A small self-supervised image encoder, trained from scratch: depths [2, 5, 5], batches of 128.
Rows from block 7 of a small self-supervised image encoder, named by matrix and row number. Rows with one number belong to one channel. Each number is 128 + 24 x the weight over its row's rms, rounded and kept within 0 to 255. All counts start at 0.
After each channel's rows are labels from the 100 images, of 14976, where the channel reaches its highest value: "colour at peak" is the nearest of a few named colours to the mean colour under the peak. Only what is clearly more common there than usual is listed. The data: photos of plants and fungi (iNaturalist).
# convs0: first 3x3 conv, stride 2 (model.blocks.7.convs.0.weight, 192x96x3x3, standardized in use, each kernel summed), inputs 0-95
# convs1: second 3x3 conv (model.blocks.7.convs.1.weight, 192x192x3x3, standardized in use, transposed, each kernel summed), outputs 0-191

convs0.163 [164 154 124 151 165 131 173 116 109 104 181 135 106 106 134  96  68 136 131 108 123 156 124 119 143 160 123 117 150 173 152 126 165  96 154 104 112 171 124 103 105 123 129 125 152 119 122 102 159 101 100 115 141 129 111 119 120  99 121 162 155  79 110 100 166 111 129 110 108 149 152 115 103  89 168 126  86 115 152 144 147  97 135 128 134 142 112 105 119 108 133 165 100 154 122 143]
convs1.163 [147 131 111 147 128 130 124 135 108 113 110 100 159 152 151 115 133 169 147 156 170 142 143 136 111 165 144  84 137 149 106 144 139 134 159 158 129 120 118 108 151 115 165 100 148 110 128 140 124 163  96 156 134 118 130 144 136 116 142  85 144 143 114 139 145  91 153 164 135  84 177 160 132 142 114 139 101  80 149 141 147 118 139 122 126 128 130 133 133 155 157 144 145 146 149 118 156 140 108 127  96 134 151 171 149 127 143  84 134 114 164 133 121  92  73 175 128 182 141  98 115 124 134  99 136 190 143 119 129 147 153 105 134 127 102 164 107  88 114  79 142 122 131 134 112 108 148  65 127 114  93 175 103 116 108 149 107 123 115 154 142 166 122 133 122 131 100  80 122  93 140 151  85  87 102 120 109 126 102 127 160 143 139 135 134 152  62  94 109 140 148 116]
colour at peak: pink

convs0.30 [129 139  99  71 163 111 123 142 124 119 123 144 114 114 120 101 148 114  36 127 143 162 109 134 163 137 143 133 139 110 132 109 145 123 142 113  75  99  91 142 145 104 135 132 170 105 167 140 109 118 135 115 120 119 143 159 138 171 189 136 121 145 123 124 116 155 113 117 135 137 146 130 116 140 132 156 106  93 127 104 108 105  75 120 114 146 104  91 122 138  97 132 156 123  89 103]
convs1.30 [130 130 139 119  78 130 165 134  95 142 155 131 124 122  94  99 137 117 118 133 135  84  94 123 136 153 138 156 133 123 152 136 127 145 114 138  65 179 141 140 175  90 102 120 139 167 130 141 115  96 142 136 162 124 119 136 108 133 126 147  93 115 156 205 163 136 100 104 135 148 150 126 120 159 132 121 117 150 142 170 135 161  88 113 127 128 112 146  98 125 117 132 130 170 143 119 157 107 136 104 126 111 155  91 160 115 109 131 164 169 161 122 124 106 139 130 113 105 131 125 121  98 132 145 113 103 115 149 132 122 134 154 110 136 123  85 126 132 155 118 116 180 121 146 129 165 139 157 105 133  90 131  73 105 106 117 155 117 136 127 110  96 129 139 158 154 143 135 168 157 188 173 146 152 188 132 149 155 166 113  97 156 140 154 138 120 157 104 160 168 104 105]
colour at peak: grey

convs0.178 [155 108 134 137  98 102  76 125 123 128 140 135 124 132 106 129 119 115  70 132 139 155 133 133 116  99 144 105  91 127 138  87 106 121 162 101 166 123 113 165 141 182 181 163 153 126 154 124 159  90 111 159 117 106 117 106 103 123 105  87  99 168 125 105 144 110  95 135 112 117 140 110 136 100 113 137 114 113 157 158 143 131 148 101 109 130 112 104 116 177 131 123 188 127 141 129]
convs1.178 [ 87 108  98 109 120 129 125 146  99 137 145 141  75 105 108 107 128  91  97  81  88 126 154 135 160 141 153 100 169  98 121 157 158 123 114 158 172 135  75 150 150  83  79 131 142 153 164 165 125 142 143 135 148 155 137 138 140 128 155 135 122 144 169 153 147 115 157 158  78 127 153 115 175 123 114 134 145 103 162 154 100 108  80 103 127 130 114 126 126 156  92  97 132 125 113 137 168 114 125 123 126  92 120 130 148 123 114 128 139 118 130 111 127 185  75 152 107 119 167 132 156 165 152 146 159 126 161 102 142 119 129 161 138 140 144 148 110 121 100 156 119 114 119 114 125 147 154 132 110 130 152 145 146 147 106 125 123 106 161 132  94 168 118 135 123 140 124 122 114 108 135 108 115 157 157 112 110 143 162 119 153 133 184 111 160 175  81 153  88 102 125 130]
colour at peak: pink

convs0.173 [116 111 122 146 101 130 107 113 154 117  76 139 118 135 131 196 130 109 137  90 127 147 135 123 114 123  79 155 136 102 135 140 117 166 102 152 145 130 122 144 128 112  56 144 100 130 142 140 104 151 153 151 101 171 167 147 133 145 103 105 108 127 112 149  87  83 156 139 162 151 103 155 135 120 119 116 117 104  78 149 121 161 142 135 122 130 115 115 143 104  94 104 162 103 114 105]
convs1.173 [139 123 120 123 123 149 147 127 105  88 109 146 129 116 130 124 114 103 123 125 122 181 119  93 122 151 121 153 118 140 174 142 158 121 131 148 112 141 147  93 155 100 120 115 130 102 104 150 139 151 124 146 152 121 116 144 147 139  79 108 142 102 139 142 166 121 127  96 130 120 138 140 106 106 124 103 129 116 115  93 117 159 151 166  99 135 124  95 146 131 129 108 146  97 103 126  80 179 137 147 119 112 113 165  83 124 138 175 106 107 112 157  99 101 145  86 115  99 137  98 121 126 118 100 120 155  76 102 129 119 122 153 102 119 156 122 111 101 132 158 122  43 157 103 103 119 111 126 117 134 145 161 106 143  99 144 105 119  89 117 129 128 113 155 116 130 105  96  79 125  90  92 117 114 112 106  88  95 107 152 156  95  89  89  85  94 130 121 133  69 157 175]
colour at peak: black

convs0.33 [132  87 115 103 130 111 105 160 134 113 135  90 131 115 142  54 127 129 134 164 130 158 134 136 142 122 145 101 111 154 119 111 144 102 123 116 135 127 117 141 156 122 158 123 174 115 119 162 109 117  88 139 137  76  81 113 158 124 159 144 151 156 136 131 131 145  66 130 109  95 163 119 126 136  90 128 117 105 150  93 126  71 119 103 123 135 144 129  75 135 143 131 148 147 171 120]
convs1.33 [117 128 118 132 121 142 137 119  95 174  80 123  89 120  89 121  99 111 115 106 111 111 100 109 116 140 138 111 121 121 135 163 135  98 112 152 121 121 108 109 144 143 115 112 127 122 136 145 136 122 101 154 207 143  99 199 166 123 115 125 115 110 180 203 173 124 113 147 112 108 161 153 144  91 102 116  99 151  92  75 111 139 100 112  95 114 108  94 126 118  91 106 161 103 101 131 140 126 145 130 148 116 121 131 153 126 101 136 102  96 157  88  99 101 127  74 139 142 135 147 111 153 135 131  97 112 176 137 143 100 149 114 114 123 147  99 167 120 120 159 122 150 149 140 108  76 128 134  86 129 143 125 102 126  92 118 111 101 133 139 134 123 125 130 133 133 117  92 105 110 126 122 107 145 184 120 138 141 137 158 130 120 125 119 130 157 133  82 106  88 161 149]
colour at peak: grey

convs0.188 [114 115 154  54 107 114  97 164 149 129 117 106 105 123 114 126 132 153 120 175 104 128 133 104 132 149 127 111 109  96 117  89  98 156 132 155  70 117  82 124 147 124 169 141 145 129 150 133  98 111  95 107 148 152 132 148 114 141 137 155 140 139 136 139 122 136 104 176 101 107 143 114 156 129 120 114 200 139 129 145 110 143 103 116 106 102 137 109 109 186 138 136 149 115 152 125]
convs1.188 [124 116 130 120 121 168 128 115 148 133 107 137 130  99  99 132  86 101 117 119 119 120 127 132 138 133 118 119 142  85 156 160 130 138  76 121 129 140 118 150 143 111 134 147 126 166 114 136 123 105 106 175 173 169 107 168 149 138 153 133 153 127 129 165 141 127 111 153 102 158 176 171 169 139 101 128 160 162 140 164 148 110 105  92  91 141 119 156 130 173 125 150 137 162 149 127 149 116 175 127 150 124 127 114 125 133 102 156 101 121 130 132 146 145 101 110 125  95  86 159 156 178 110 134 130  98 129 108 106 111 128  80 102 107 160 119 151 127  78 169 145 171 145  90 131 137 140 110  99 155 158 122  86 144 115  86 121 125 127 109  98 149 128 133 167 132 137 144 111 113 107 108  95 136  95 140 197 100 124 148 149  93 126  96 138 143 128 111 127  73 167 122]
colour at peak: grey

convs0.146 [138 153 114 138 154 129 147  94 175  95 139 112 188 155 154 162 137 110 158 119 143 137 133 168  89 106 161 132 122 114 135 139 141 151 171 121 113 134 132 113  63 134 100 108 149 113 160 132 122 133 141 128 113 154  84 118 123 129 105 116 146 108  94 102 105 137 185 133 147 142  66 156 127 124 159 168 141 147 131 150 103 113 136 123 143 105 144 121 138 101 107 113 115  98  99 103]
convs1.146 [151 123 151 148  94 142 144 183 115 147 155  89 145 131 104 115 152 132 136 137 130 119 163  92 169 141 128 139 170 126 136 157 114 129 191 119 182 142 150 100 124 143 115 123 146 134 141 122 162 143 113 145 105 138 142 124 112 153 134 141 137 133 111  91 125 168 139 110 130 142 137 121 135 140 150 112 154 108 116 152 128 113 142 156 190  66 108 125 154 172  92 124 158 150 131 137 130 158  99 156 110 133 115  95 135 104 155 114 137 128 131 100 101 162 109 100 134 160 124 127 184 144 118 134 122 149  95 120 139 126 113 123 145 134 170 147 151 137 129 150 130  76  73 133 140 132 130  94 152 124 115 100 211 133  95 129  82 125 102 122 148 129 116 178 145 132 115  76 119 116  82 115 129 116 128 114 138 117 111 100 129 110 129 107 103 135 169 177 101 119  91 120]
colour at peak: grey

convs0.74 [127 124 133 138 125 143 162 175 122 127 117 144 123 112 107 141 119 120 111 112  86  86 127 104 134  75  95 129 151 109 134 127  99 147  87 128  69  92 107 114 102 122 140 126  78 102 136 164 138 128 127 110 159 154 157 134 163 169 110 119 170  83 145 129 110 128 134 107 118 112 107 125 161 177 155 126 152 170 116 150 161 165 134 137 123 137 157 164 115 137 133 106 153 141 124 165]
convs1.74 [127 116 136 165 148  94 104 153 141 135 124 102 146 143 121 105 160 117 133 138 139 116 131 119 115 107  75  85  94 134  93 119 119 143 126 128 156  92 113 132  74 153 146 150 111 133 158  78  85 141 170 100 121 112 117 117 162 150 132 134 198 116 107  90 111 134 105 133 154 149 102 114 162 143 137 113 114 125 144 140 120  46 130  90 125 171 161 137 124 139 131 128 117 131 130 164 133 120  99 136 101 145 112 135 157 175 167 137 142 100 167 143 115 122 124 120 141 144 139 149 136 130 172 133 121  94 143 145 172 133 145 130 133 130 113 130 117 118 144 137 142 168 150 143 129 138  93  93  97 113 131 111 115 116 133  98 130 133 167 145 154 156 158 139 134 156  92 149 117 141 102  99 139 133  40 129 169 113  99 155 118 105  87 120 140 146 143 142  84  97 148 133]
colour at peak: grey

convs0.175 [106 158 148 124  53 116  79 165 141 151  78 135 119 143 125 144 124 141 128 112 113 118 123 107 147 147 122 120 108  82 106 103  52 167 134 150 144 146 129 134 147 131 138 135 144 136 135 118 142 118 132 108 122 126 139 135  94 124 135  76 127 127 114 121 143 104  68 139 122 169 119 127 169 114 121 134 155 154 140 164 145 183 100 140 105 124 112 114  99 163  98 128 134 144 124 145]
convs1.175 [124 133 136 136 171 107 110 133 128 136 117 132 125 113 162 133 157 102 135 124 122 144 112 102 134 122 131 117 167 152 141 159  99 104  77 137 144 127 142 127 128 139 119 152 127 162 134 129  90 103 140 141 111 176 127 104 128 144 150 133 113 129  94 104 132 128 114 139  72 167 121 122 138 140 135 147 150 139 166 146 116 146  77  96 144 158 181 137 159 154 151 113 112 157 122 130 122 152 141 138 133  98 114 153 146 159  69 162 117 105 152 190 108 138 133 149  98 133  97 182 180 157 125 146 121 104 114 101 121 159  63 137 123 129 147 124 162 113 133 158 159 153 157  98 136 155 124 123 167 126 194 136 149 111 123 118 151 110 106 143  76 138 126 135 148  88 138 129 153 134 132 139 142 125 124  75 179 115 136 139 121 131 100 155  98 133  96 190 103 124 139 129]
colour at peak: pink

convs0.13 [150 103 126 142 111 149 143 153 136 130 102 139 131 177 133 127 165 103 172 130 130 111 109 127 134 132 143 141 128 128 137 121 161 142  88 110 100  94  99 141 107 123 109 143 102 115 109 178  89 132  67 147 129 117 118 115 136 155 118 130 117 162 188 133 128 159 130 123 137 193 135 146 123  77  87 100 113 121 113  79 163 108  88 108 151 119 117 136 102 137 103 121 128 107 159 114]
convs1.13 [156 173 124 153 134 139 125 122 196 130 127 128 136 151  92 176 103 146 158 145 144 136  70 139 138 114 112 154  95  97 154  92 156 139 115  73 106 124 121 120 107 135 164 133  96 116  88  99 107 124 124 160 144  64 133 171 154 106 113 104 102 137 133 146  95 134  78 124 139 129 136 158 109 162 145 121 166 151 130 170 156 152 134 129 138 122 142 163 148 125 146 174 120 152 182 119 118 116 157 100 167 120 120  89 121 135 119 137 108 160 116 134 147 124 182  93 127 110 178 124 111 136 153 125 101  95 134 143 112 129 139 130 118 113 134  75 115 109 139 139 129 131 128 131 151 137 131 157 155 154 114  83 105 164 148 132 120 130 147 134 125  86 148 143 116 107 173 123 137 177 153 121 131 172 129  97 116 135 116 125 129 138  90 103 121  87 131 133 114 159 113 129]
colour at peak: brown

convs0.102 [135 140 122 152  79 169 143 144 139 130 137 169 107 113 128 155 118 124 144 100 122 120  90  79 107 167 148 142  86 135 152 148 118 128 151 116 143 169 174 125 104 129 127 124 111 151 123 100 113 122 118 129 124 158 180  82  61 137 125 120 150 106  85 102 116 103 144 128 148 167  87 141 129 129 139 106 138 120 137 175 136 159 133 132 131 133 138 160 121 122 138 158  77 160 117 130]
convs1.102 [172 167 108 186 181 140 100 154 120 154  95 129 172 190 122 143  82 165 185 178 178 131 167 117 130 132 106 150 107 138 112 142 150 140 153 127 149 100  96 153 124 134  88 114 116 124 168 127 110 170 102 128 123 153 139 109 164 128 103 128 154 135 115 114 123  82 141 129 114 112 135 152 141 129 123  84 142  98 121 134 134  96 125 132 106 101 190 129 155 128 147 139 145 109 133 110 116 142  98 127 104 136 122 129 128 135 146  96 142 119 167 106 128 138 120  99 149 187 103 128 136 124  98 100  96 141 112 112 141 131 142 135 151 100 112 116 129 155 134 127 102 155  97 143 118 131  82  98 133 100 152 151 109  91 139 139 143 137 117 132 146 152 100 139 123 138  93 168 108  97 127 119 103  74 111 135 159 136 157 136 110 136 171 166 128 133 165 100 111 131 141 143]
colour at peak: grey

convs0.103 [154 129 129 106 136 152  85 153 162 150 125 115  86 156 124 131 127 132 122  72 111 139  85  99 122  87 112 129 154 116  89  99 110 134 104 111 134 121 119 157 130 153  84 133 133 165 146 131 162 106  92 155 118 151 138 151 122 157 102  80 126 150 140 122 148 111 130 137 123 178 141 109 129 118  86 113  96 122 125  88 190 104 112 139 144 165 127 141 129 165 138 122 145 168 149 134]
convs1.103 [117 138 147 117  89 117 154 135 114 131 153 162 111 119 125 131 145 147 128 118 122 108  93 133 116 166 137 144 124 118 180 170 137 135  72 149 141 154 126 139 189 122 105 144 173 112 197 165 141  89 149 127 105 124 162 103 133 119  99 136 112 109 119 111 128 136 141 120 145 182  97  97 143 161 124 176 141 167 193 169 151 135  62 113 152 156  88 196 106 161  93 168 120 176 168 136 116 115 159 117 124  88 103 106 115 140 134 139 101 145 113 131 159 151 122 155 124 115 156 131 143  98 139 142 138  99 155 113 140 158 105 151 125 148 154 126 140 138 107 118 136 152 146 126 146 136 116 124  94 127 116 117 141 161 119 123 102 131 141 113 113 131 122 123 143 122 126 102 153 165 120 124 108 185 178 114 113 128 118 154 147 122 143 100 127 135 139 129 118 128 112 145]
colour at peak: grey

convs0.56 [119 133 147 159  72 153 158 170  96 138 112 148 143 112 141 135 121 152 135 132 171 112 107 153 162 185 163 141 115 113 144 137 125 138 170 111 134 159 100 124 108 113 114 122 180 127 125 138 118 112 106  81 134 129 134 102 109 128 137 145 106 141 105  86 141 137 143 145 130 169 113 121 140  79 129 115 139 136 140 143 129 135 106 131 111 113  89  69  97 147 103 163  92  75 113 141]
convs1.56 [139 129 122 133 151 115  99 122 170 152 101  88 149 141 118 111 121 136 154 133 140 136 162 108 139 141 139 165 111 148 137 121 152 108 135  70 140 132 162 101 136 150 154 134 132  89 134  87 124  95 127 127 129 126 155 116 124 138 120 128 134 160  97 107 137 118 123 122 147 147 110 131 132 133 118 154  91 116 137 159 150 144 142  49 166 124 175 151 123 118 150 155 135 158 150  72 187 111 138  98 147 139 118 116 157 132 139  83  99 133 147 118 147 107 128 110 152 162 106 173 141 138 141  87 111 109 146 140  71 164 145 103 210 135  83  89 175 139 141 126  88 122  97 143 164 131 133 125 150 154 125 149 152 122 137 108 119 149 156 167 109 131 158 112  99 112 160 114 130 120 111 109 141  99  92 119 138 104 120 114 101 108 105 135 128 122 165 125 101 127 152  83]
colour at peak: brown

convs0.190 [143 111 140 125 134 112 123 140 123 177 120 115 182 122 151 125 108 152 123 172 154 160 168 209  98 138 157  97 107 148 134  75 116 124 109 130 140  97 100 125 132 107 144 160 148 101 127 143 161 116  98 153  86 122 100 117 113 137 142 147 126 161 146 119  99 141  91 147 135 125 145 163 120  95  85 144 111 148 122 135 122 147 105 127 116 136 126  88 103 128 111 120 110 130 124 182]
convs1.190 [113 103 117 120 126 128  83 136 168 116 143 108 118  96 164 117 136 117 108  99 103 148 108 168 142  87 136 110 118 131 109 117 107 138  92  85 130 105 104 135  84 130 160 149  85 138 122 110 126 131 132 125 156 153 128 162 151 103 157 132 127 131 156 189 121 112 108 144  65 134 140 152 167 150 156 176 117 128 149 142 135 133 125 128 114 126 122 137 112  79 142 131 128 141 136  94 182  72 118 132 194 131 137 152 140 141 106 107 129 131 133 132 142 154 134 140 137 106 157 122 120 166 135 124 149 135 176 133 140 132 148 144 109 105  86 152 115 160 141 141 104 131 117 127 122 117 149 107 160 126 119 131 111 133 126 151 131 124  96 126 154 126 130 118 136 126 134 142 191  92 181 204 151 143 152 132 117 119 161 105 103 159 161 182 115 140  91 158 132 185 122 124]
colour at peak: grey

convs0.109 [105 110 120 141  70 154 140 143 114 111 128 104 125 138 143 124 134 107 113  92 131 110  67 105 174 108 162 131 140 133 136 170 130 130 169 109 123 183 103 151  93 131 128 115 133 145 130 120 123 112 119  93 127 138 104 133 117 131 137 115 114 121  94 102 200 140 117 148 117 133 131 101 119 102 148 127 137 131 182 124 155 112  91 113 122 140  76  76  78 139 104 130 127 103 103 127]
convs1.109 [144 145 126 158 116 114 126  84  94 117 142 137 138 158 124  60 114 158 164 152 161 117 141 133 106 160 134 129 147 143 171 153 152 113 143 160 149 145 137  84 159 117 126 152 156  85 144 124 137 102 132 136 146 142 117 141 133 137 114 137 107 131 135 123 173 154 142 107 140 138  99 125 100 128 103 120  99 138 122  99 138 104 124 106 149 104 117 120  35  66  85 133 141 137 125 124 143  71 156 110 108 128 108 107 120 114 102  97 121 128 111 110 108 113  96  96 140 135  99 146 119 134 103  99 111 134  97 164  89 135 137 102 168 132 100 126 147 108 132 159 113 124 145 146 170 125 140 139  68 166 101 118 145 114 153 101 117 145 145 145 118 127 159 106  88 123 120 105 127  81  94  87  99 141 145 105 122 113 113 130 135  70  88 114 107 144 142 111 107  93 141 114]
colour at peak: pink

convs0.105 [100 141  90 141 122 135 130 128 150 141 115 151 120 133 138 169 132 110 105 100 175 152 155 151 124 112 136 123 101 124 134 158 108 170 128 132 115 172 136 160 106 116 108 136 147 159 149 167 110 145 128 112 115 153 182 138 132 178 149 142 140 120 120 111 143 128 161 160 135 155 116 122 121 124 116 122 118 113  92 128 125 151 113 117 123  87  68 105  77 116  84  82 174  91  93 114]
convs1.105 [154 146 146 147 192 125 125  98 151 136 133 153 177 178 144 171 111 145 167 188 182 156 139 150 132 145 117 119 121 137 146 120 134 148 142 138 124 150 126 125 138 145 110 124 160 124 156 119  80 171 106 112 106  99 121 111 141 152  98 100 141 128  71  85 137 126 189 121 141 131 119 135  81 145 136 140 147 133 127 151 151  90 140 110 115 110 157 144 160 127 146 164 117 110 165 140 127 158 169 119 122 116 102 145  79 123 108 127 113 144  77 120 135 141 115 127 136  89 131 134  99 103 145 148 132 112 101 159 115 153 116 193 119 171 142 126 104 132 156 102 160 106 117 139 174 114 104 156 187 159 155 129 110 156 171 124 153 147 130 140 135 115 156 105 124 125 147 156 141 129 137 143 123 156 124 126 124 146 122 147 164 137 131 127  94 105 118 146  95 154 136 116]
colour at peak: black

convs0.36 [128 147 117 151 157 128 144 109 106 105 182 136 140  90 148  74 123  96 146 104 137 113  93 123 132 153 150 106 154 162 129 132 167 113 167 129 137 173 120 133 103 136 146  92 146 113 109 122 103 136 113 123 124 102  95 133 128 113 160 141 147 107 141 119 174 119 100 126 123 111 150  88  72 126 150 148 118 100 165 137 165  78 124 115 101 170 132 141 114 131 141 173  95 153 134 108]
convs1.36 [133 126 100 154  96 140 126 110  93 116 101 128 129 144 133 107  94 167 137 137 145 125 165 144  83 191 166 126 129 153 123 148 156 109 167 173 127 167 138  87 179 117 109 103 164  84 121 175 138 130  96 131 134 133 124 147 105 122  95  98 118 119 142 124 161 107 168 149 113  84 139 131 131  91  68 104 121 135  92  61 120 137 144 126 112  79 116  97 131 110 135 116 133  99 117 136 119 107 113 116  84 132 117 128  82 135 121 137 105 138 109 124 115  87  78 103 101 133 133  66 113 120 125 121  96 157 139 121 111 126 140  90 127 130 123 123 146 110  97  97 135 130 143 130 119  91 141  94 119 132 130 121 111 117 117 123 110 124 123 139 112 139 128 123 105 111 102  88 104 113 132 117  61 111 135 111 119 132 119 151 148 119 111 131 113 171 110  56 118 105 129 144]
colour at peak: pink