From a checkpoint of a small self-supervised image encoder: batches of 128.
Rows from block 3 of a small self-supervised image encoder, named by matrix and row number. Rows with one number belong to one channel. Each number is 128 + 24 x the weight over its row's rms, rounded and kept within 0 to 255. All counts start at 0. Numbers have three digits each.
After each channel's rows are labels from the 100 images, of 14976, where the channel reaches its highest value: "colour at peak" is the nearest of a few named colours to the mean colour under the peak; "peak at" is the part of the image that holds the peak. Only what is clearly more common there than usual is listed. The data: photos of plants and fungi (iNaturalist).
# convs0: first 3x3 conv (model.blocks.3.convs.0.weight, 96x96x3x3, standardized in use, each kernel summed), inputs 0-95
# convs1: second 3x3 conv (model.blocks.3.convs.1.weight, 96x96x3x3, standardized in use, transposed, each kernel summed), outputs 0-95

convs0.27:051135099093135142139165122127113160137098145117164137128129165105122135156169151126150119099126141130110101100126104122106114123086146116128150072113132108137128160146098155131090142122118109144125133128149152129122124155124131136098187139143118086124065141114103161135125168167108148092
convs1.27:146119143126118124134087141144157125106103106148104069123095167123113125129137136122112143130137160100107099115144120079131102142072138101062114150115119088135149116118090088131153113101142085132099130152081113117124110149127137094157128138149134130121125148138133172140121122199161135142
colour at peak: white; pink
peak at: top right

convs0.30:063136127112145151149171113133117151129124117150158079076134102109069065132153118127141102094110123147126148095136127119138147136122136134133143096126102145113129136134089118138090166134134126118137146165175126130120119153093130140102137173147135132115092165147095156157104169145125122102
convs1.30:108114098111136103097137124115138109177030127140152121140133121106142161077143154130126109109128123136131149074115116119102109120147107090099163118130148115121112141104118126124117135086109128113070083106132123096149111140156137138128144100097117170112091127128139134118159123152138080123
colour at peak: black
peak at: bottom left

convs0.76:108135133100103170161162159119123170125144149121155129138110100073132103154156106150141110150159117136111093121149100138092108124126097101111115115100136115153125143094085128115081144128139146137138108102115156134148138112140088146132205111139097057135133154136144131136142157103148118129
convs1.76:163115144140117145170138095138143163119114117086119090157117104072094078107108145131094137134141140112109111112140127106149140126105126160111116104107080118126116123097095116098141126078165105163111117131120100115093156093132143161143153135160143096165095132154121182149150147126127110145
colour at peak: white; pink
peak at: top right; bottom right

convs0.8:103124132109160136144140147109125125113161129090123163142130151178116112131139121092156122107085156109127126107081093096103083142088116100111122105116146155152147102144175154137120153133123132133150137119089095119099122206150177126113168121126123115132144149166155142124152127122169130114
convs1.8:133168134105175135114127148126148139133128129125141166075159137159131133133144173104104146132152163142128112115121109104144125122136131151116153121129110079131146135183169149130127125127139135151139154146130131174136134169153148181154132141142124138196156151197161150140139130137122159165
colour at peak: white
peak at: top right; top left

convs0.84:129136130143165130158128060120150145126065119145128101082144129119083092117105094120137127109087151145125154065133122088172152146124124160123154134132076129128112120125119127114121136095181095123113126125154125133097112105115142147126155183161136131123103125147105149121127163133109124141
convs1.84:142103092140086129110139133126101144156099111107148123135110113093127143103112140111084064118169133108119101109134147143149125098180118105135188103134134162106104143116117151133111119108158106150102084095130120106124133125179150143089148108158142185126111105112127161115155116120104112114
colour at peak: black
peak at: top left

convs0.13:114151133119132057119083130133124140130127134114128071138145147128136125088121129135132128071107133140121147146154137161122126154105125118102146100151126155132110099120130052151146126138132155109132117155132111128155149126099124142040177131117150134109130102130145096139118117170149142082
convs1.13:157115116164123165170126114094099153107125088094099118118088097120117118118121099104114108113150152110098109126122121092110134120092114100093086136134125146116135123139132117140144136133115111123121132105102095124118080098092100065113145140102100095076136127101120108081084108157099125103
colour at peak: white
peak at: top right; top left

convs0.29:106129125124160127151139109149132167154103145136124128115082176112107146131125113152134105117169133124116114101165098141103132113083125158139139109090148109170166179141110137148158128084140106131127157135115140109105152133124101146095198129124122091160085113104094144111108125178132132109
convs1.29:133089150124106133114131110149138127124080134110118085137159123137120126075120125088080133107149133058129068123162152124125129148148134113089141146122093103128117099105086106135154143159162141136145151143099113099123091134107096095128141128121103094107090134139135130133085150132146084124
colour at peak: pink; white
peak at: top left; top right

convs0.51:107167162171152129132134106152109151124100110155155101142143209111109110161133120089120119114127150147135124132171140096126093161102163109105151125115135111150183144108132175120110140113084090131117144118125131131105126123144158140120165166149133123141099088126121137143126182127103145143
convs1.51:111145140102111159148139150138153081147120104142136161106164153136168158149173123126175142128128124139182170159167142143174127130162152171178156138123129088122093104105128116130133093171126158167134134137125134166138123125120137147126126124163119143137132143101135067135124132130127113095
colour at peak: white; pink
peak at: top left

convs0.38:166125109118121158133109165085101143131161120146136118107098161126110124132146134159149115180153151114077112073116128156123143127119108152143121129127127136108148154139120170147125085127142121163138139075137165129140147090177095124179047114145134120125131125117124131116141141102108107133
convs1.38:155131138133116110113177148144145160134132117081163140161147120097110133135131169120124156181117121179114168096087115113098114112103122100111153147162117145125138179129115177166148131156198143107145099154149154139120173120116114145135114137133131118164131121131118140153135117097140107145
colour at peak: black
peak at: bottom left

convs0.26:093150115126162135153151122134132156161075124142144124080121133118090122131133132117130116111063135161127134087115089112164127061090119169133139128117129134144145167144100134155125155114153095109145147115142155135140094147100115152116175144128122087137093146123091143074131130112116112121
convs1.26:102115130108097097110134122116111137154083136121117078119075129083088127103094131130093073109136123116113092078125111102089114116122118099091121125132146174126151134130094119138148132145142134100130129151119123078122151111149129119098159139119129170083110122092100143142104129140127079097
colour at peak: brown
peak at: bottom left; bottom right

convs0.34:132149114143129179147174137136119179144079145128160106135152111095103135125141124120144130121131146130102077111116113098123132116127106152108133113112117107143138146098081132152128160143144125119133139134152182129164077130076092111129174141122115066076120153152133141137118171106139122127
convs1.34:129133119147117120134108125130140115137111084130099082126088137092104112082104102138111098062110135137087142120130080108090095118127123127113133103118092145117172136119065127095153140133112098118110120135112148084105142141152142136096157121140146144143101153149128199117142136160125129114
colour at peak: pink
peak at: bottom right

convs0.92:135127110098148161179173136098147139160193149130135056122125128114128120120114116121136136137130146116097117091130115174108099128124119102160186153114083134129121110135144114131178156119179129145143128085112137124116131132102143149140106160171132133110100118124114087106109120137098121137
convs1.92:171121122185112194197178147124116140150132124150143107144122149113109123124122135116114122134136143133112092100124122114121106120143123114118162155142101155128143124168137163124137139126196146122144123155139176154136094109112113103146133186155161106120137108107091126135091140135106132156
colour at peak: black
peak at: top right; bottom right

convs0.66:145135146142156137156129136132123165133113125133128123133154082161128088122113087122140110129118136154116104114073084130119132108129077147140137135102131115171147137147139134116126155097205148104151130135107153116115104170078145120093192166107148105121145134144143098146152115146169128129
convs1.66:146103144159125148163147133149152157106136094101147142128119085113128097119101139080064116136146118117120066115102133072115135133071123140097115137119102125126142144113120170140139166148142125141150140146124120123119158131161142149122131135150163131180141149137145192129146121128148140176
colour at peak: white; pink
peak at: bottom right

convs0.65:118139132148149154124144105161102147112111149155133138127133086149091113125130134119151123112134150145061111149089076100137116085116106111101123150102094106110137121121119138135105162132161141102130141173157129126100156126144138122157158154182148085145157147165157160179132156113149117148
convs1.65:135132131131125134119182125094133160132098103122148137147111088122145182158157129119155139168118108146138166137117130115133142103110134129104147124137116130121126124143141160165137186142130114127142129112128120119151171141159161147134143168172181154147127173173161194130144120103178131134
colour at peak: black
peak at: top left

convs0.86:116118111108098172149168153080078117137173148132120100123125163120135129153161122156138112142106133121104125139146108176060078160082143094143154130116146148133149127124160161124125140124099118127150124069111162106143104154159132141166149116172147120120116138117134111123115124117121128105
convs1.86:163155141167148156147149169147140155115150104106144113131108131100119115123147140128107121145141169141132087084131133091112136135113115134102151134157091166146176166165140166129148116110195104134126119167151149153119119105110109117125136181158150089135171132130132143171101129147125109124
colour at peak: black
peak at: top left